From a checkpoint of a small sound classifier.
Model: 3.35M parameters, log mel input, arch ecapa_tdnn, norm batchnorm, activation celu, depths [10], widths [320].
Training: cautious_adamw at rate 0.0024, 2800 steps, batches of 64, held-out accuracy 96%.
Data: trained on short read English sentences (LibriTTS-R), 26041 training examples, 6.9 epochs.
Rows from block 3, named by matrix and row number. Each number is 500 + 40 x the weight over the matrix's rms, rounded and kept within 0 to 999. All counts start at 0. Numbers have three digits each.
# c30: last pointwise conv (model.blocks.3.c3.0.weight, 320x320x1), inputs 160-239
c30.7:500544500500566500500500500500500426500500500500434416500500500453500576571500500500500500500500605500500500500500500500424500426417500500500432590495544548500500500500495500500500500500500582500500500500527500500500500500500586426500500500
c30.8:500519563540500500500500561500500632500500500500500500415500413552458500585500547500500500500500500588500429500374401500500500500500500500442500479500500500500392523588500500500500626500500500540500500500500500576500500500397500487427500500
c30.9:593500500500500494500500500500500500500500500500500500500500500500500578500500500427500469500500500500500614500500500485500500500500538452500500500500500500500561500413500500500500500500400500500500500455500500500500425500500500584500457500
c30.10:500542500500500500500617500500516500500500516500500523500500500500523500500500328500545604500500500575500500500500500500500500500500500500565500500500568447500641500546500500500500500474500500500500583630374437500430500500500500500500544561
c30.11:500500500560500500500561413500500631569500404500500500500556500500567515475500500500500452500500500500485368500500500464500500500500500500500558500552500500474500500500500500477500500500406500500500500564500500500500388500500578500498500500
c30.12:432481500616559500453500585500500500493500500500500586513549500407500500585500500500500500500551500568500509418500409500500500500527500474500601613500478500500500500500500500507500500500500477500500500476500500500568500500500411466500500500
c30.13:460500500500500500552500561500513500579500473596500422500500500500500500500500529500500500500526500533500500500504500500500500500500500500500499526500500500500500500500500500500524500500574473500500500500500500500414500500500500500468500573
c30.14:500453500500641500500500500500500522581479555616616500500500511532570500500574500426491500500500533500500500500500500548639500500500500500500500500500576500500500500500500500500500500500500500545419500575500616500500500500500437500474606500
c30.15:528500592500500586500500500323500500500350470611500541500500500500561500500500500500500500500500500554500458500500500548500401500385500500440500401500500500500500500590553454500500500500500500500454500389500500500567500614538421500500500500
c30.16:500500500433500500500500500500500500553500553500500500543500500500500500500500500500516500500500500558500500500500500500571500500500527500611500500500500500404402500487500541500500500598677500500500500349439550611500500500582500464500500500
c30.17:500616500536562500500500500500500500500500500500500500500500500500500432565500461500481500500500513500500500396485500426500338500500500500500500500500435500500500500546500500500500562500377500500500500500500500400500488500500500500529500500
c30.18:500500500500500500500500500500500500500500500500486500500500500500500500500500500500500500500500500500500500515500500500500500566500500500500500500500500500557500500500500500568562500500500500500500500500500500500500500500554500500500560500
c30.19:500500500500474500500500500500500545500500500500500500500500452500500500540500426500468500500500554500475556569392500500433500500511564500500500500500500500482354500571500537500500418500500561500500500500500493500425500500500500380500500500
c30.20:375500449500421528500500500500500500500459541500500500500500636500500500500589569525500500464431491500461500636500500500500500570500500500583500500445459500500500500500450547444500500500500500500560500500500550500619500559568500414500500500
c30.21:500500500500526500501556500475500500500600500500500500500500521500500500500500398500500500500500604524500500500500589500500470435500500500518628437568500500457500500500574519500500560500623500500500500500500476500500557500544500500521500569
c30.22:500457584413500500500565500519468500500450500500590500500500500500471583500432500608500500500500500549500546621500500500500500500500500500500500500500464500500500500500500500500500500500500500500500500597500500500500500500593500616500500500
c30.23:500500500363416500500500500500424500380500500500500500500500500550440500500361500500425500531500459567500500500500500500525500425416500500595500500544500432500500500500371500397401500547500500407515500593500500500500443500500500352500500500
c30.24:589500500500500466500500500575500500500500500500500500500548500500438536500500500603500500555500500493443500500500500445500558500500500544500500500500546500500590500500500500500500500566500584536500426500500500500500500461500500500500500500
c30.25:500500500500500500500500500500500500500500500500557500500500516500500559500500500500543500433502500500537500500500455579500572466473579500500500373500500500500500500537500426500500500500500500500500565500500390500500500500500500500500536500
c30.26:500500611441500400500500397500500500500500430500486500500618500600500500500483500500500500500407500500552500500500500419500500500500500500596500500500500500529500500500579651489457500500580500500500500500602458572500528500500500500500500500
c30.27:396500500500521438500500377500500500500500420500500500579500453555500500555500500500613590500500500500500500456500500500373384466500500372500567500500416560500500500500485535500500500572500596500500500500500500500443500500500500500500500402
c30.28:500525500500500588500500500500421510500500500500454500494500500390500500500593500500561421553500500500500500500500500500500497502557402500500531500500500438390500500500522500500500500500500500500500500369586500500500500500408614500500540500
c30.29:500528500500478411500500500500500500500500500573500500444539500500500418420566500500500500561440500500500500500434500545399500500500530500493500495565500500428500357500500500574500448500500500582500590500500500500500500500500481465423604500
c30.30:500500471630500500500441500486500500500457500500474500500589528500500500500500500500488500460500399500500500500500500500500500500500500500500500500500500500430500500395500500448599407534500500500500503500500500462500500500401500500500500500
c30.31:557500476500500437500453466500415500500525500464364570500467407432500500531500500500500500500500500500500570500500563500500500500500500500500500500500500409500500554500500500500551572500500423500500500500500574589500500500500447583500500500
c30.32:500479500588514500500500500437463500500445500500408500474500500472500531527537500500500500500500500500500500500500500500500489567500500536500500500500500500537471500586500500539500605500500500500500500500423526500500423500500500500500500551
c30.33:500500598500500500500555577500500500500500526587500500500511500421500500500500429445500605500500500500500486500500500500500496500462500500500500500489538500500408584594500532500500500406458513500500411500500415587452500580467520500427500620
c30.34:500500500500431500500553500559396500500500419500570426479527500461500500500500500500500516500500500500500500423500500555500500500556500422500500500500500500500481500462591500500500564447500428500500500500500524500500500500500500500500500500
c30.35:500500500500474500500577465600500500500500500500500593500500465500463604500441500500500500500500500500571467500500500457500500500500500500500500500500500414500500500500500500500515421500500577500500500500565500436500500571621500500490500500
c30.36:469500527500487454462500500500500410500500500500500500439500500500523500500500500533464500500500500500500469545500500500500500500538500500500472500545500536500500500528500451545500500445479527500500500388438500500500500500438371500500500593
c30.37:500500500552500606554500500561500447500587575604500500500418500500500500500500500500525500500472500500500500500500528500500500500500500486500500500596548500500500500447528477500500539500500500500479500456500500500426500500500500500500500500
c30.38:500500565500500500500584500500500500500500615564475500625500500500648584500500603597500500462500500461500500500500521465486500500440553500500500510500500500547572500500473500500500467500500500500581634500582500514500500500500500500500445500
c30.39:500500500500500621500500500435500500500500443500500500584404500500500389465500472500500626500500500500500500500395500500500535545429500500500500500500568500500500500578355586640527436500500500500500500500500500500500500500500500542500500500
c30.40:500500500500500500500589500529500500500500500591545500500500500500500500500619535500500440550562463500500500500500500500500385500500500665500374500475500500500500500512500500560465459500500500500500500551500582500500434500500500605434458500
c30.41:500500500500532500500500500584500500500500500500500500500590500500587507500500500500500500500500500413492500500500500500500500500500410560452500400374500443500500500500500500500500500443449500500500500559500500451500571500500397457431500614
c30.42:500500595500500500500500489500500500500545354500500586554500500500500543500500500547500465500500446431500500560500500500500500500500500465500500384500500552471454432500500500500500500582449500500500500500500500500500500500500500500528500500
c30.43:516500500500500500500500360442500556500500500500524500455500500500500474500500500394467500500516500500500500564500500548500500500500500500519500500436500538445500500500496569433432500500431445500500500500443500500420524500444456500500500500
c30.44:500500500500500500500500535500500500457500500536500500500437500657500580500500536500558500500500500500568500472500500500500605500500511500505451500500526501545419500439500500470500500500599500500539500539500500411500500500500425500605500429
c30.45:500577500595500500500500524500593500500500417421563572500430595500566500557500497500619500559500500446500500500546500628500500402500500500539500500500393500500500500593500500500400606500430500500500500500500526500500500500500500500500622500
c30.46:545500500500500500589500500418511589568518500500500500455573500500500500500500424500500500500500500604500500496500581500500500392500500500500500596500500529576500500500500422500337500500592466500500500576500500500536500614500500500447500500
c30.47:500500572500500544500500500500500500500500500413500500500411500500500500583500500500500500500447500500500500500500500525500500500500473500485500500500500516500500500500471638500500500456500608500500500630500500500468500500541500528500500500
c30.48:500500500433575500500500500500500409578500500500536500500500500500500500500430596500500566500526500540500460572500500500500608500529500559555500500500500500564500500500387500500500500633500500500628500500500532500500361500500473585500518500
c30.49:500500500500377500391500500360500500500500500500500477500500500500500500500500500557500406500500430500515608500567630500448500500571477500559592500500422500482323433396500500500369500500500500500567395547457416629500500500500500589500500425
c30.50:442418500500591500500500500500437500500500500500500555500500500500616500500500705500493500500500500500452500500500500500580500500397500500500408500522464500500500500596442500446500500551529607500577500500500587500562522500500500500555669500
c30.51:500369500500500500562500500500500500500494500500500500500510562428500500500500381500500500450500500500500500500500500500500500500500500500558500500560500500500585500500500500500564500422634524500552545500571500500500500496500500431500500441
c30.52:500500500500500500500500597500395471500500487564579500500435500612500579500616579500579500500500500500475500500469500500500500508500500500386500500500500500500500500500500500427500500410500500473500500500500544489588500500500500556500500436
c30.53:500500500500500500500473520602500500500500500500500500387500454488500500500500500500529479500500577500500500500500500500429500500650500537500500500500500500500500443500500500500500500500539658500434587500500500543500531500500500500454500500
c30.54:500567500500500500454500500466500500500500500500500500551500500500500534500500500504500500500500500500500500511500500500500420500500389384500500431500500500568500500500500500578500500500500500500500500536500500564403500431425500500500500500
c30.55:500569500500500500500500459500500500500500500500500540500500570423500642396500459440560500500500500500548537500500648556500500500521536500481500605500500500500500557500500297500500454500440500500500500500500543500417500558500500500412500538
c30.56:500500500500500500432500567452500500563500500500500500500500561500405531560500500552391500500500500441500500500426500500500576500500500500500580500500500446554500500631500602500584588500511500468556500500500500500555404500455500574521500500
c30.57:441500500500500395500500500500500500500500484500378500500500500500431500500500500500552500500443500500551500500450500500500500500500583500500500500500547555500500434552500500472500500500500500500572563500500500500500410500431500500500500500
c30.58:500500500370412500500500547500500500500500579638500500500500500500500500500500580635546500500529500425618500500500500500440457468500500500479500500480500500500500588500500420500608500500500500559500568460594567467500500500500500500500500500
c30.59:500500500562500500500500594615522500500500500500500500559500500426500500500500500500410500500443500500500500500454500555500500500500408500546500540500500500500500500500500500500500522500500500500500500431500500480596439500500500500527500500
c30.60:500408595500500500500500500426447500500538418548500500500500552597500500500500655500500500500500500500500500500500500500500500431500500500500500578575424500500500500500500500500500500500420500500575500500500500439500500500500500500500500541
c30.61:500500467500402500500455500370500432500456500500500617500563455500500500589482500500500500443356500461500500500442500500500500500500500566500400500500510434605410500500500517500426468449500500500500500532500500500500500478500523473500439500
c30.62:464500500500500431500500476500500500500476500500430500500500570543500531500500396500500671429581432579500500500500421500459500500500500479532446500557500454588500500477489500500500500468500500500500500539500425500500500500500441500500500500
c30.63:500402500500500500500500500500541500500559500500500500530500621372500500571500500500500500605500500590500490537500500500500500500567500500558500533491500500500500500500500500500500500500500500621500500500500422500500500500500500500563500500
c30.64:500500500500500460589427438605500624592500456500572500500500500500500500405500413500500651412521500437500500500500500500500500500579500500500500500500500500500500500500500500500471500500500500548500500500500584400474500500500652500500500500
c30.65:500500500556500540500475556500420570500500500551564500500456500639500500500500538500500432500536500500500500534398500500452580500370500500500500418387500500500500500500500480500500448500500583500555500500563533500500521500500543615613500372
c30.66:433550500500500466559500500500500573500500500500500500565500500500527500500500500418500480541500500500500500500500500589500500379500500455500500500573411500500504500500500500560500588521500500451500527500500500538500500542500500443500500648
c30.67:500500500500500466459500500500488403425418500500500513500500500500600500500560452381473500500500500486500440500500500500434500465500500500500500500500457500500500500480500500500500500423500401500500401500405500500500500431500500500432500500
c30.68:441500500500551500432399500500588500629557500500500500500436500520500500500500500500500500500500500392500573500500500500500500500576500500500500500500500500500500493441500500500445393500441500500500500500500500500500500500500500491500432500
c30.69:562500558500500454500505500418500430500519500549500579443447500500500500500500500500500500500500500500500559500500500548500500500500500500500500571500500500552500509500500446500450500500500500414500530500500512500500438504500500500500500500
c30.70:500348606533500500500680500502340567500500532552500560500500401500390500500500500500500500500500500513500500500500500500455500500447500500500500500551500599500590500500500500500520500399500500386500547582500500500474500500500500500500523500
c30.71:500500500500500500500500552455500507500500430500448500500500588500500527500398500500500461500500500500467550500500500500500500500500500507500500583500500419500447570500539500500500500458500468500554500500500500500620500374500500500500538500
c30.72:500500500603451548531583500500500500500500539500500542500500500500616456564636437500500500500562500500500500500427500500500454500500553500500500615545500420500500500634500500500500500573500500500500500564500500500539500500500421559578564500
c30.73:500500500500500500533500518500500625500500500500538409500500500500500500533500500500457500500548500425500500500575500500500500500500500500632500500621500500500500500500500500500500500500500500500500528500500500500561500546501500500500500564
c30.74:386500500500500500500440633500500442500436500500500500445418500500500463500500500500500500500500500500478500500439500500500544500550500500500565500558500500500500500500442500500447500500500500561500482572500500500563500500488500598567644500
c30.75:500500500500500494500500500500447500570500500659500596500500500500500567500509500417571500500616436554553432500500516500500500500500582500500500536518500500500500500500396500500500500393445419500500603590577500500500492500500500500500453500
c30.76:500486500556515500500468500464438500577404500500500500377544500500500427471500500500500500500500568563500500558500408500500500500500500500500500531500541500500500500500500439500500500425500500500500442500500500461500500500430500500440500500
c30.77:500500500500500500500500500500500500500453500547500500514500575500500500500500500500381500419500500500500500500500383506500500500389500500500552500500500500463500500500484500478500450492500500500500500553376522500519500435500500441500500500
c30.78:500571585500500500500500470500500500581500500538500500500500417500500419550500500500580500500500606500487500631500482411500500500500500500500500500500500583500562415429533460356500500500556500500500433500561500500500500500500500500500500500
c30.79:569500500500500587470500500519500500500500413500500404500500500500621535500500500500500437500500500446528500500468500500500500561516500500500500500500500432500500564437500500447500500500500500500500500500546500500559500500500455500500450500
c30.80:500500500459461500588500500500523500500500500500500500500500500544519448500500500500500500500564500500541500500500619464477500500500606500432500500500500500500500385568500500500500500500500500573500447500504500500448500500365577577500500536
c30.81:500419500500466597500500500500500500500476500500500500500500500500535500500465557500500500500500500616500500500623500477432593500500500500550500500500500500500500500500500500557575572516587564596440509544500500422500557500500537500500500481
c30.82:500500447500500587455500500500500500500500570436500500471586500500500500459602500589428500477408500500500500500500500540500500500460500500528500439500500500500500541500591500500500611500535500537391500562500500500500500587500500500500500500
c30.83:599500500500500531500500461500500524434500502500500500500500546456500500500500500500500618500500500500500500384500500500601616500500532500500500500564500500500500500500500503500500544500500500500500500500500500500500500645500553500500500500
c30.84:417538500500500429500500500500500540596500500500500500535500500500500500457434500609500639436500500500500500539517500500500500500500428500500679500500500500500385500523488500500403552500500500543500500456500542500591500500500500500500500542
c30.85:500500573500500375500412500526574500500500424582500500500500500500500531500556573500500500500500500500500500500441464451500500406500568500500500469540500475500497500500465500500500500500471500500556599500500500500500469500500500608500469500
c30.86:500500414500458479500500577500500500500500383500387500444500500500500531500500551500588500500500533500500500500500500500500500500500542500582421567591500500401453500514592500500500500579581500500500563500500619500468500387500500500500500510
c30.87:500500500500500500500500500500500500500500416500582504500500500500611500642500500611574500462500500560500488500500500500500329464500477500590449591500500470500552513500598500500500548500500500500500500573447500500500500500500500620500500581
c30.88:500500380500500500581500500564500500477500500478500500500500500435500500500412500500500500500500500500500581500500569500419500500500500500500572424500500534500500500500500427500500500500500548598500500500500500500500550500516500412500500467
c30.89:500500500500500500575500500500500500500500500500500395643500500500500500500500500500500572500500570500500412411500500500500500500511590500500500500645580500438452500500500500500500495500500589500500500500500500500500578500500500500589500500
c30.90:500500500500372500500500500500500500524500500554500500500500453542500500500500500500500500500500500500500500459538500500388547397523500500500500500552500620467575500500500500500500500500591500593500576392549447513500500500500500500500500500
c30.91:500500500500500500500500489500500539500500500501500446572500500500500548500341500500500338500500500500500500444558500500433500500466500500500534527456500441500500500500500500500596500460503500500500429500500500505500501499500500500500427500
c30.92:500500500423500500500500500500500459436500500500397500500500500500500500453500557500500523551500500500500500465500431500566500500500507500500500500500575632537516500500500500500500500500500547630500469568331500500500500500500586583559591500
c30.93:500500500584500500533500582500500500500500500500500573500550500500500641500500599500500500410500500500582500500500500500500500500500500500500527485500532578500500404485500431589500500500457500500545426544500500500500500500500431471500500408
c30.94:431500500500500412432500430500605500500443500500500531500500460500500430500500412539500500604500544500562500500500471500500437395500556500500527500609500500500500390500534500500580500500500500500419500500509539500500500409500500500545500500
c30.95:500500500500500500500446500421500500500500482500538500500500500500500500353500500500500500500500525500500500500500500500553500500500500500500423447500500553467571500548500575437571463544500500500500467500500500500362500500500593554500500500
c30.96:500500500460500500500500500500500500538500500500372500604500500500500553519500500500500500385500500439500500500500500500500500648500539500500591500592500536500500500500500500500500444500575500500500500456568500500500500591500500411500500421
c30.97:500500500500500550500500500500456500500531500435500500388500500500396447500552552500500566500500500500500500500500500500500500500500571455500500552500607500500500456649500500441336500500500500446500383481500500500500500500500500397619500500
c30.98:500445500547500500500500500500429500500601500500500500500500500500500467500500500500431500500500400500500500500500500500399500500500500381500579612500500535500500500500409500500500500500446460422500500500484500548500500527500548500500500500
c30.99:500500500500500500500570500500500500500500416534500500500500500500500500379500500500500500555500529500500500500500500498500500453528500465500500500500500433500500500616452470404500500434500418500500500500500399500500500558500500484500563500
c30.100:500500500500571500522500500554500457500500438500500500500500500500518500500627468500500597521500500500592500500500513500567500500500500518500543606500474442500500383500542500500500500500544500500500650500500500500500586425650455500582500500
c30.101:421500500562500500543500500500500500461533391500500500500429500500500500500581500575500500520500500500500550500500594500500500500500500459500500500464500500500500500540500583500441500500500500500601569500500500500533500500544568414500500500
c30.102:416500500500581500500446500431500500500450500570551418500500500500500500600500500500500500473574500500500500500500500524500500500500453500500500500500500500464500500500500590555500500500462500500547500500500500500468500500500500555500500500
c30.103:500500500542500556500500505500490426500402500500427509500602500500500500472426500499500500500500500500500500500500500500500500466500529500500500500500500500500500500500424500500500559500500445595500500528500540500653500516500500500500500438
c30.104:500619500500419500450500500500500500500500500477520411500500500500399500500500500438500500500500411620500423466420500500500500500500500415500500500500441448500539500500500500500500500438556500500500431500473569500500500580500641422500500500
c30.105:500447500500542601500500500500594500500500500500500562500500500555481500500500594553500500500524513500500454418489500500500500500500500413500500500500500500500556500500500500500500500500500500500500500500500559500500557500500609500500463500
c30.106:500500545417500500500500500540400500500500500500500500500500500500465405566569500500417500500500500500500500531500500500500500500500500500500500555500500500500537500500500500500500500500500500436500469569556500431500500500500500500467500453
c30.107:500500500500500500500500500500390607500500402500593500500574500500500500500500500419500500500500500500500435500500500478572500500500500500500500500544500500500500496500564500500500500500500461500500500533500531464534500500500500544389500451
c30.108:500500486601500500500500500608500500500510500500535500646419500500500500500500500500451500418500561500500500591500512500500500500411500500500500694566449485633500500500500500500500500500500500500458500500500500500562500546500378500500500500
c30.109:500607500500500500500500500426575596460418500516500500526500427500500500500500446500572500500385508500500553500500500500500536500500500422500500542500500400500500500585500596500500500500500500500500500464484500500500500539464469528581500500
c30.110:500530500422500429555500373500462500426640499473500449500500500500500500500500500500423500500511500500414500409500397500500486500500423425369500500500371500500500602500500500500500446562500436500500500500500500500474500500460396500500500500
c30.111:500500500576500500500568500500368500500500500500500500500500500479500500639500500500500621500500392500500433500500404430500500534500535500549500594617500500427500601567500538412500500500500500500500445500500602500500456376500500500556456500
c30.112:500500500500500424500500500500500500500500500414369500431500435500500500500500500500500500500500500398500500587500461500500500500438558500500500500453500500384491433562500500500375500445500500500500407500500518500500500564423500500500541500
c30.113:500500500500500500500565446546437500500500453466500500500500534500500500497500500500570500500500500500500500500500500500538500500500500500411500500500500500500557500500534563500364606500500500500500500500500500500500500461598500500500500500
c30.114:500500525500500500500500462500500500500500500500500523500438500500442500500500500500576500552500500396470500500500500500500500500500449500500500500500625389535546500500500500500500500500468500500500500480500500500504533500500500500500464500
c30.115:500500500612500568500500500500500500607500500500500574500500500427500500500598500592500500500500481500500417500590500575500500474500500500452444528500582500443500500500500500579429500638500500665500500500451457500447515544500411500500500500
c30.116:500432500500500500500426500585500500500500612522500500500544500500500500500500501500500615437457500500500435500500500500500553619443500561456500500500500400500391425500500500500556500433500500500559500445500500500500500500500500500459523500
c30.117:500500448535527500500500500500500500388500500500502500480635444420500500500564500500500500500512500500500421365550500582500500500445500500500500500500556500500500500587500500632500500494511428500500500500500500382500500500500500500500500500
c30.118:546413500500500500500500567593587452500500559415500500500500392461500500500536500500500500402500500500558500504500500500500418500500404500500407500500500500500500500409500500632500500500500625500578588500445610500500500500500500500459572438
c30.119:500500615500574500500500415500568500500500500500584500514500633500534500500403484392500431500549500500500500500500500500500613500500569574524500500500500500500571500500435500500500500500500579433573613500556500500572500500500500552500458500
c30.120:500523500593548477541529468487500500500499494539500500500500528500500500442500500500500500469500500411500456500500500540500500548500500500417500500450500500500500411500500585500500500493500500500426500500500558500458588426500553500500500468
c30.121:500500500500500578500500500435500500590500500500500500500500476500580500594611500500500500438577500500500500500432500500538500548500500500500500500500500500500500500500500500500500500500500371500432500500500500500500500500500500500500500500
c30.122:562443585500430500500500568465439500500500500500499397442436590570410500496453500500500500564430500543500500500500650500500500545500500410566500500500500458442500399397500600541472628500500500500451534540569500461603500500500500443500475431
c30.123:500468500500416436545547478500500500500500539500500500500500500500480500407396566385568500500500500500500563500500500500500605500500500500500500500500588500500500541500500500500500500426603500500500579500557500561500500500474367500500377414
c30.124:500421500450490500373402619500500500500500500548500500500500500500625500500576567449500500500500500500500553601500533500500500413500500500500421500613500500500453366369500500500500500500500500561500500500500500500500500536517500500457452500
c30.125:500423500500551500435500500500435500619500535428500500500546402638500536500500500500500500500579500500516500500500550500548500500500500500500500500500438500500499560500500590500541500500500500500500500595500500500601442500500500500500458557
c30.126:560451500568500500500500500437413500454500500500500500492500500500500500500500500500500500500500590500500423500500500500500500500500500500449437500500500500500550500567500500500465574500604418500439500500500500428500610557500500627500436500
c30.127:500500595500623500422459563500500500500500467500500500500500500500500500500576500500397500500500500500528500500500422500500500500500500500500500500500500500500500585566500500500500500500500500500500500562500585500500500500416500500431500421
c30.128:500500577539450500500500500500500500441469500500500500500500500500500532500500500500500500500500500500607562500547500500500535500500357652500520500561445500500450607502606500471500435500500500500442500500500458500538500500500608500500500502
c30.129:431500500574467500500561460469500565500500420500500500454500500500500500500364500500572500548500500546500500500500500500500523550416500366418500500500500500500500452500500500537500500500500570500500500550483500500500593500500500411460425464
c30.130:500500419500500500500500500500500418500482575500500454588500500500500500500586500394500500480500500555591435533554500500500435500500439500500543414500500500500416500639406421500500555500419500500534500500584376500566500500443481500528500500
c30.131:444500500500397500562500500500500500500586557500500500500500422500500562476564500513500500500500500500500500500500500398572500500500500500500510500470500500500571500500500450500500563500500407500500505500500500500500430500500500500500441500
c30.132:500500500500500500500500418500500500500500595500500500500500500500500500465521500500431500603497500500500500500592528500500576583500478500464552500500500432564500500507500500414500523500552500500500572500500500500500500596500500377500500500
c30.133:518560572500500620446500500434500500654497500500573500529500601549500500500500500443474500522501579500545500500500500500500500458579500457500489500500599481500538500569549500538500500500500500500500535500593551500500416500500500500500500500
c30.134:500485592500500500500500500500500583500500500500500410500640491500500500404500500500500500500461500546500467500500513500500500500593500500500615500411490457500588500500500500576500500533549500500500500530500500544500513500576500500500500396
c30.135:500500544500500500500500500500500530500500500419500542570450500468500618500500500500557602500622500500458500500571500500500500500500500450500500445500500500500447500500500500500500500500500500500500500500500500500500500500543500433605524500
c30.136:440466500500398500518415500455500390443500500500500500500500500500500500444500500500470500500561500500573411500500500387500500500500500438500500500500500527500421593500500500500592405500487500500574413445527525500500427584549550500500500500
c30.137:579500500500500414500589500500500582500500417451500500643500500500612500444500556396500500500411527596536434500594500545500500475500500500500500410500595500500500500419535500500495500500500500427500556566500500500552411451500500500500500500
c30.138:500500500500500500431500541500500478500500468449500434500598500570500500500500500500500500500500500500500446383558566442554500500500500468572517500500418500597500500500448500500500500546553500500542500530548500500650500500500500459405500500
c30.139:500436500500500500500500500479535500500500500500500500500604500500500500500500399500500500500540500500468500500500500500500500500500500500500500450500541500500450500500500500413500373500571500439500500500459500456500518500500500452500500500
c30.140:500386500500500500534442500500500500500500500500500500500500500345500500476500418500500500500500500500545442481500500500500612500500500500618588500500500530500500500500626467500500500500500424500471500430500500500490548500457500447500500500
c30.141:500571500500500500500500470571500500500500500582500500500562500500500500404500519636500500500500500500447500500500500500480500417500350497500500500399500447500500500500500487500411500500453500584500454500500500580500500395384500500500500537
c30.142:454500500500500500500500450500500500547478498500500554500500500500586500500500500500500500500439500500500500454500500500601493500429500500599575500546500500500469500500406500500500573500500589500500439500429500500553429500500500500500500500
c30.143:472500500500599467418500500500500500576500500500500500600473555500500500500500500589500500500500553500500500500532500482500500436500434500500514500500560500348500500500500534500448473500500689500500500494500564500500609402500500500500500500
c30.144:500500627500500500500500358500500500500544500500400500500500500500500500500368500500500425500500500500500500500500500500500478394500500547532500500471500500404500568544460500455500500500605574485500500575500429500500500565557500500500500500
c30.145:465500500500500407500429500500617500500500620441500500500402500552500500500500500500500500500532376500500500500628500500588411567547500500500500433500500500517500500500500551500500607500406500500466500500500500500500500572500500500395500500
c30.146:500540500500500500500392580420500500543500500500593500500446500500500500500500600500480500500500500500499500500500500500500500447500456500500500469500540500500500500500596500500500500618500450561500500500500500500564500539500500500500614500
c30.147:559500598587449500455500500500458500500422500500500429429500500500500500500500564500500500500500500500499608435500572500500500500500500500500500453500559545500500500500500415500500500459500500500500500500500540500500570461500500500474500500
c30.148:500500500461500500464500500411500500500500500500500500500435423500500566500467500500500500533500500500555500500500564500575500500500500430500500421500559500500500586500500500468500495468500500500500500500409500500500500576500500500500500500
c30.149:500500500618500500500500500500551500500457500500500500475500500500500500500471500500500542500500500500500445500500500569500500500500483500500425500500500500500500596500500551500500546500458500391500500374420500500500500500500500385500472435
c30.150:520451500500500500500500500500401483500562500500500500377500379500401500500572427500567500500500613500500500500389500600441381500500375562500500369500500500453500500560455470500500556500574500500500500500500500500500500500500500500625528500
c30.151:454500500500470500500500467500500500385500500559345496500613500500500500500500524561474500500536500500580415500500500500500500500536500500500562500445500500500500500568485500500454530500500500500500500500500500500500500500466500500500500663
c30.152:396500500500500500500500444500521500583561500630500457500500400546500409500500450500500500446500500500584531500500500500500500500404506500500500500500500486500500500500462500500500500543500500500500500552460500500500500500500478500500500414
c30.153:500500500500500500443500500549500500500500500500421500500533500420500481500451500500387500437500500468500500500500500500500500500534500589553500500604500439500500500500500500500500383500500500466500500435500455500500500500500465500500500500
c30.154:500500593500384500437412500500599500500500500500500500500350500500623500458430500565500500428500500500500500415438500406500500500500500401500500500500500500500524500500500580361500586500500500500500355500500500570500567500418500426500500567
c30.155:500500500500515500408500500500450500500500500500550500500477500500500500532545500500452500500500382500500500428500500500559555500470500585565500500583500500500500500500500395500500500500500500500500500500500420500500500500500368567424500500
c30.156:500500500500559500500544633500478500500500500500500500500409500500500500500500526500500403500500416500596500546439569549500500500500500500464441500500500500500500521500500429500500557431444500630550500500500500554500500500496453572445543500
c30.157:419500500500500586415500500500500500500500500500500500394500500500462500500500498500500500500500500500500500500500500511500500500500500537561547500500500500441500616527500500500500565500507500500500500500418500500500500500500606500436518500
c30.158:427500584500387500500500500500500393500500500412500568500500401500500500500500500540500500596500500500520500500500565544379410510549408500500500500500500500500500500500500568553500500431500500439500500500500500500456500500611500409500535500
c30.159:500500500450500500561500500500500587500500500500500500500500469549488500589500500500500500500500500500500500621415500500500500500500505500500500500500500437500500500500500500567500500500500521500500562500500500500564500500500500500500474500
c30.160:517500500460500500500602455422518434500500439500500500500500500500500500563500500500456500500611500500500500500500500500500601539500531500378587533500500574549529500500471500500500500404500500500500500500500473500500500500446500500500500553
c30.161:403500500500500565500533500500500500500500500557500500567500562500500614500544500500574500500500500500500500500500500599500500500500500500500500529500500500500500500500500559537500500444500500500500473500500500500500500521497416500619500552
c30.162:500582500539500500489500468544408587500500560503500500500500385500500500500500500372500500500500646500413500500500500500500500500500530500500477500500500500500500450500500451500438558382500500489500500391500500500525500500481500500473500572
c30.163:500500500500500500500467500363427500500500500523500500571479500500500500500500353522500500500500500500500500500500657493386500500552500572500500500500500500500595501624500500500500517500576500500500500500500500500500500500500500500500500500
c30.164:500546500500551474552500500500500500440500500500500500525500500446500500500500500445423500500381500500553500500609500500500500450520472500500497500500500500500500500500541500500402500449500574500500486500500500500500500421500500500500500582
c30.165:467592500500500500531500556500500500472448500500500500500392500500500500402500555446542532403500429500500500500500500567500500500500529581500500500445418500500500500500500500500431500500455500500500500500500500500500538581500456500457500500
c30.166:500500500429539407500500450500601500466500557500500500500500435500429500500500500500500500500500500546500500500421500572500500500500546500500500500500410500500427500500500309500515500500500500500500500456547500500500500500457500569600501500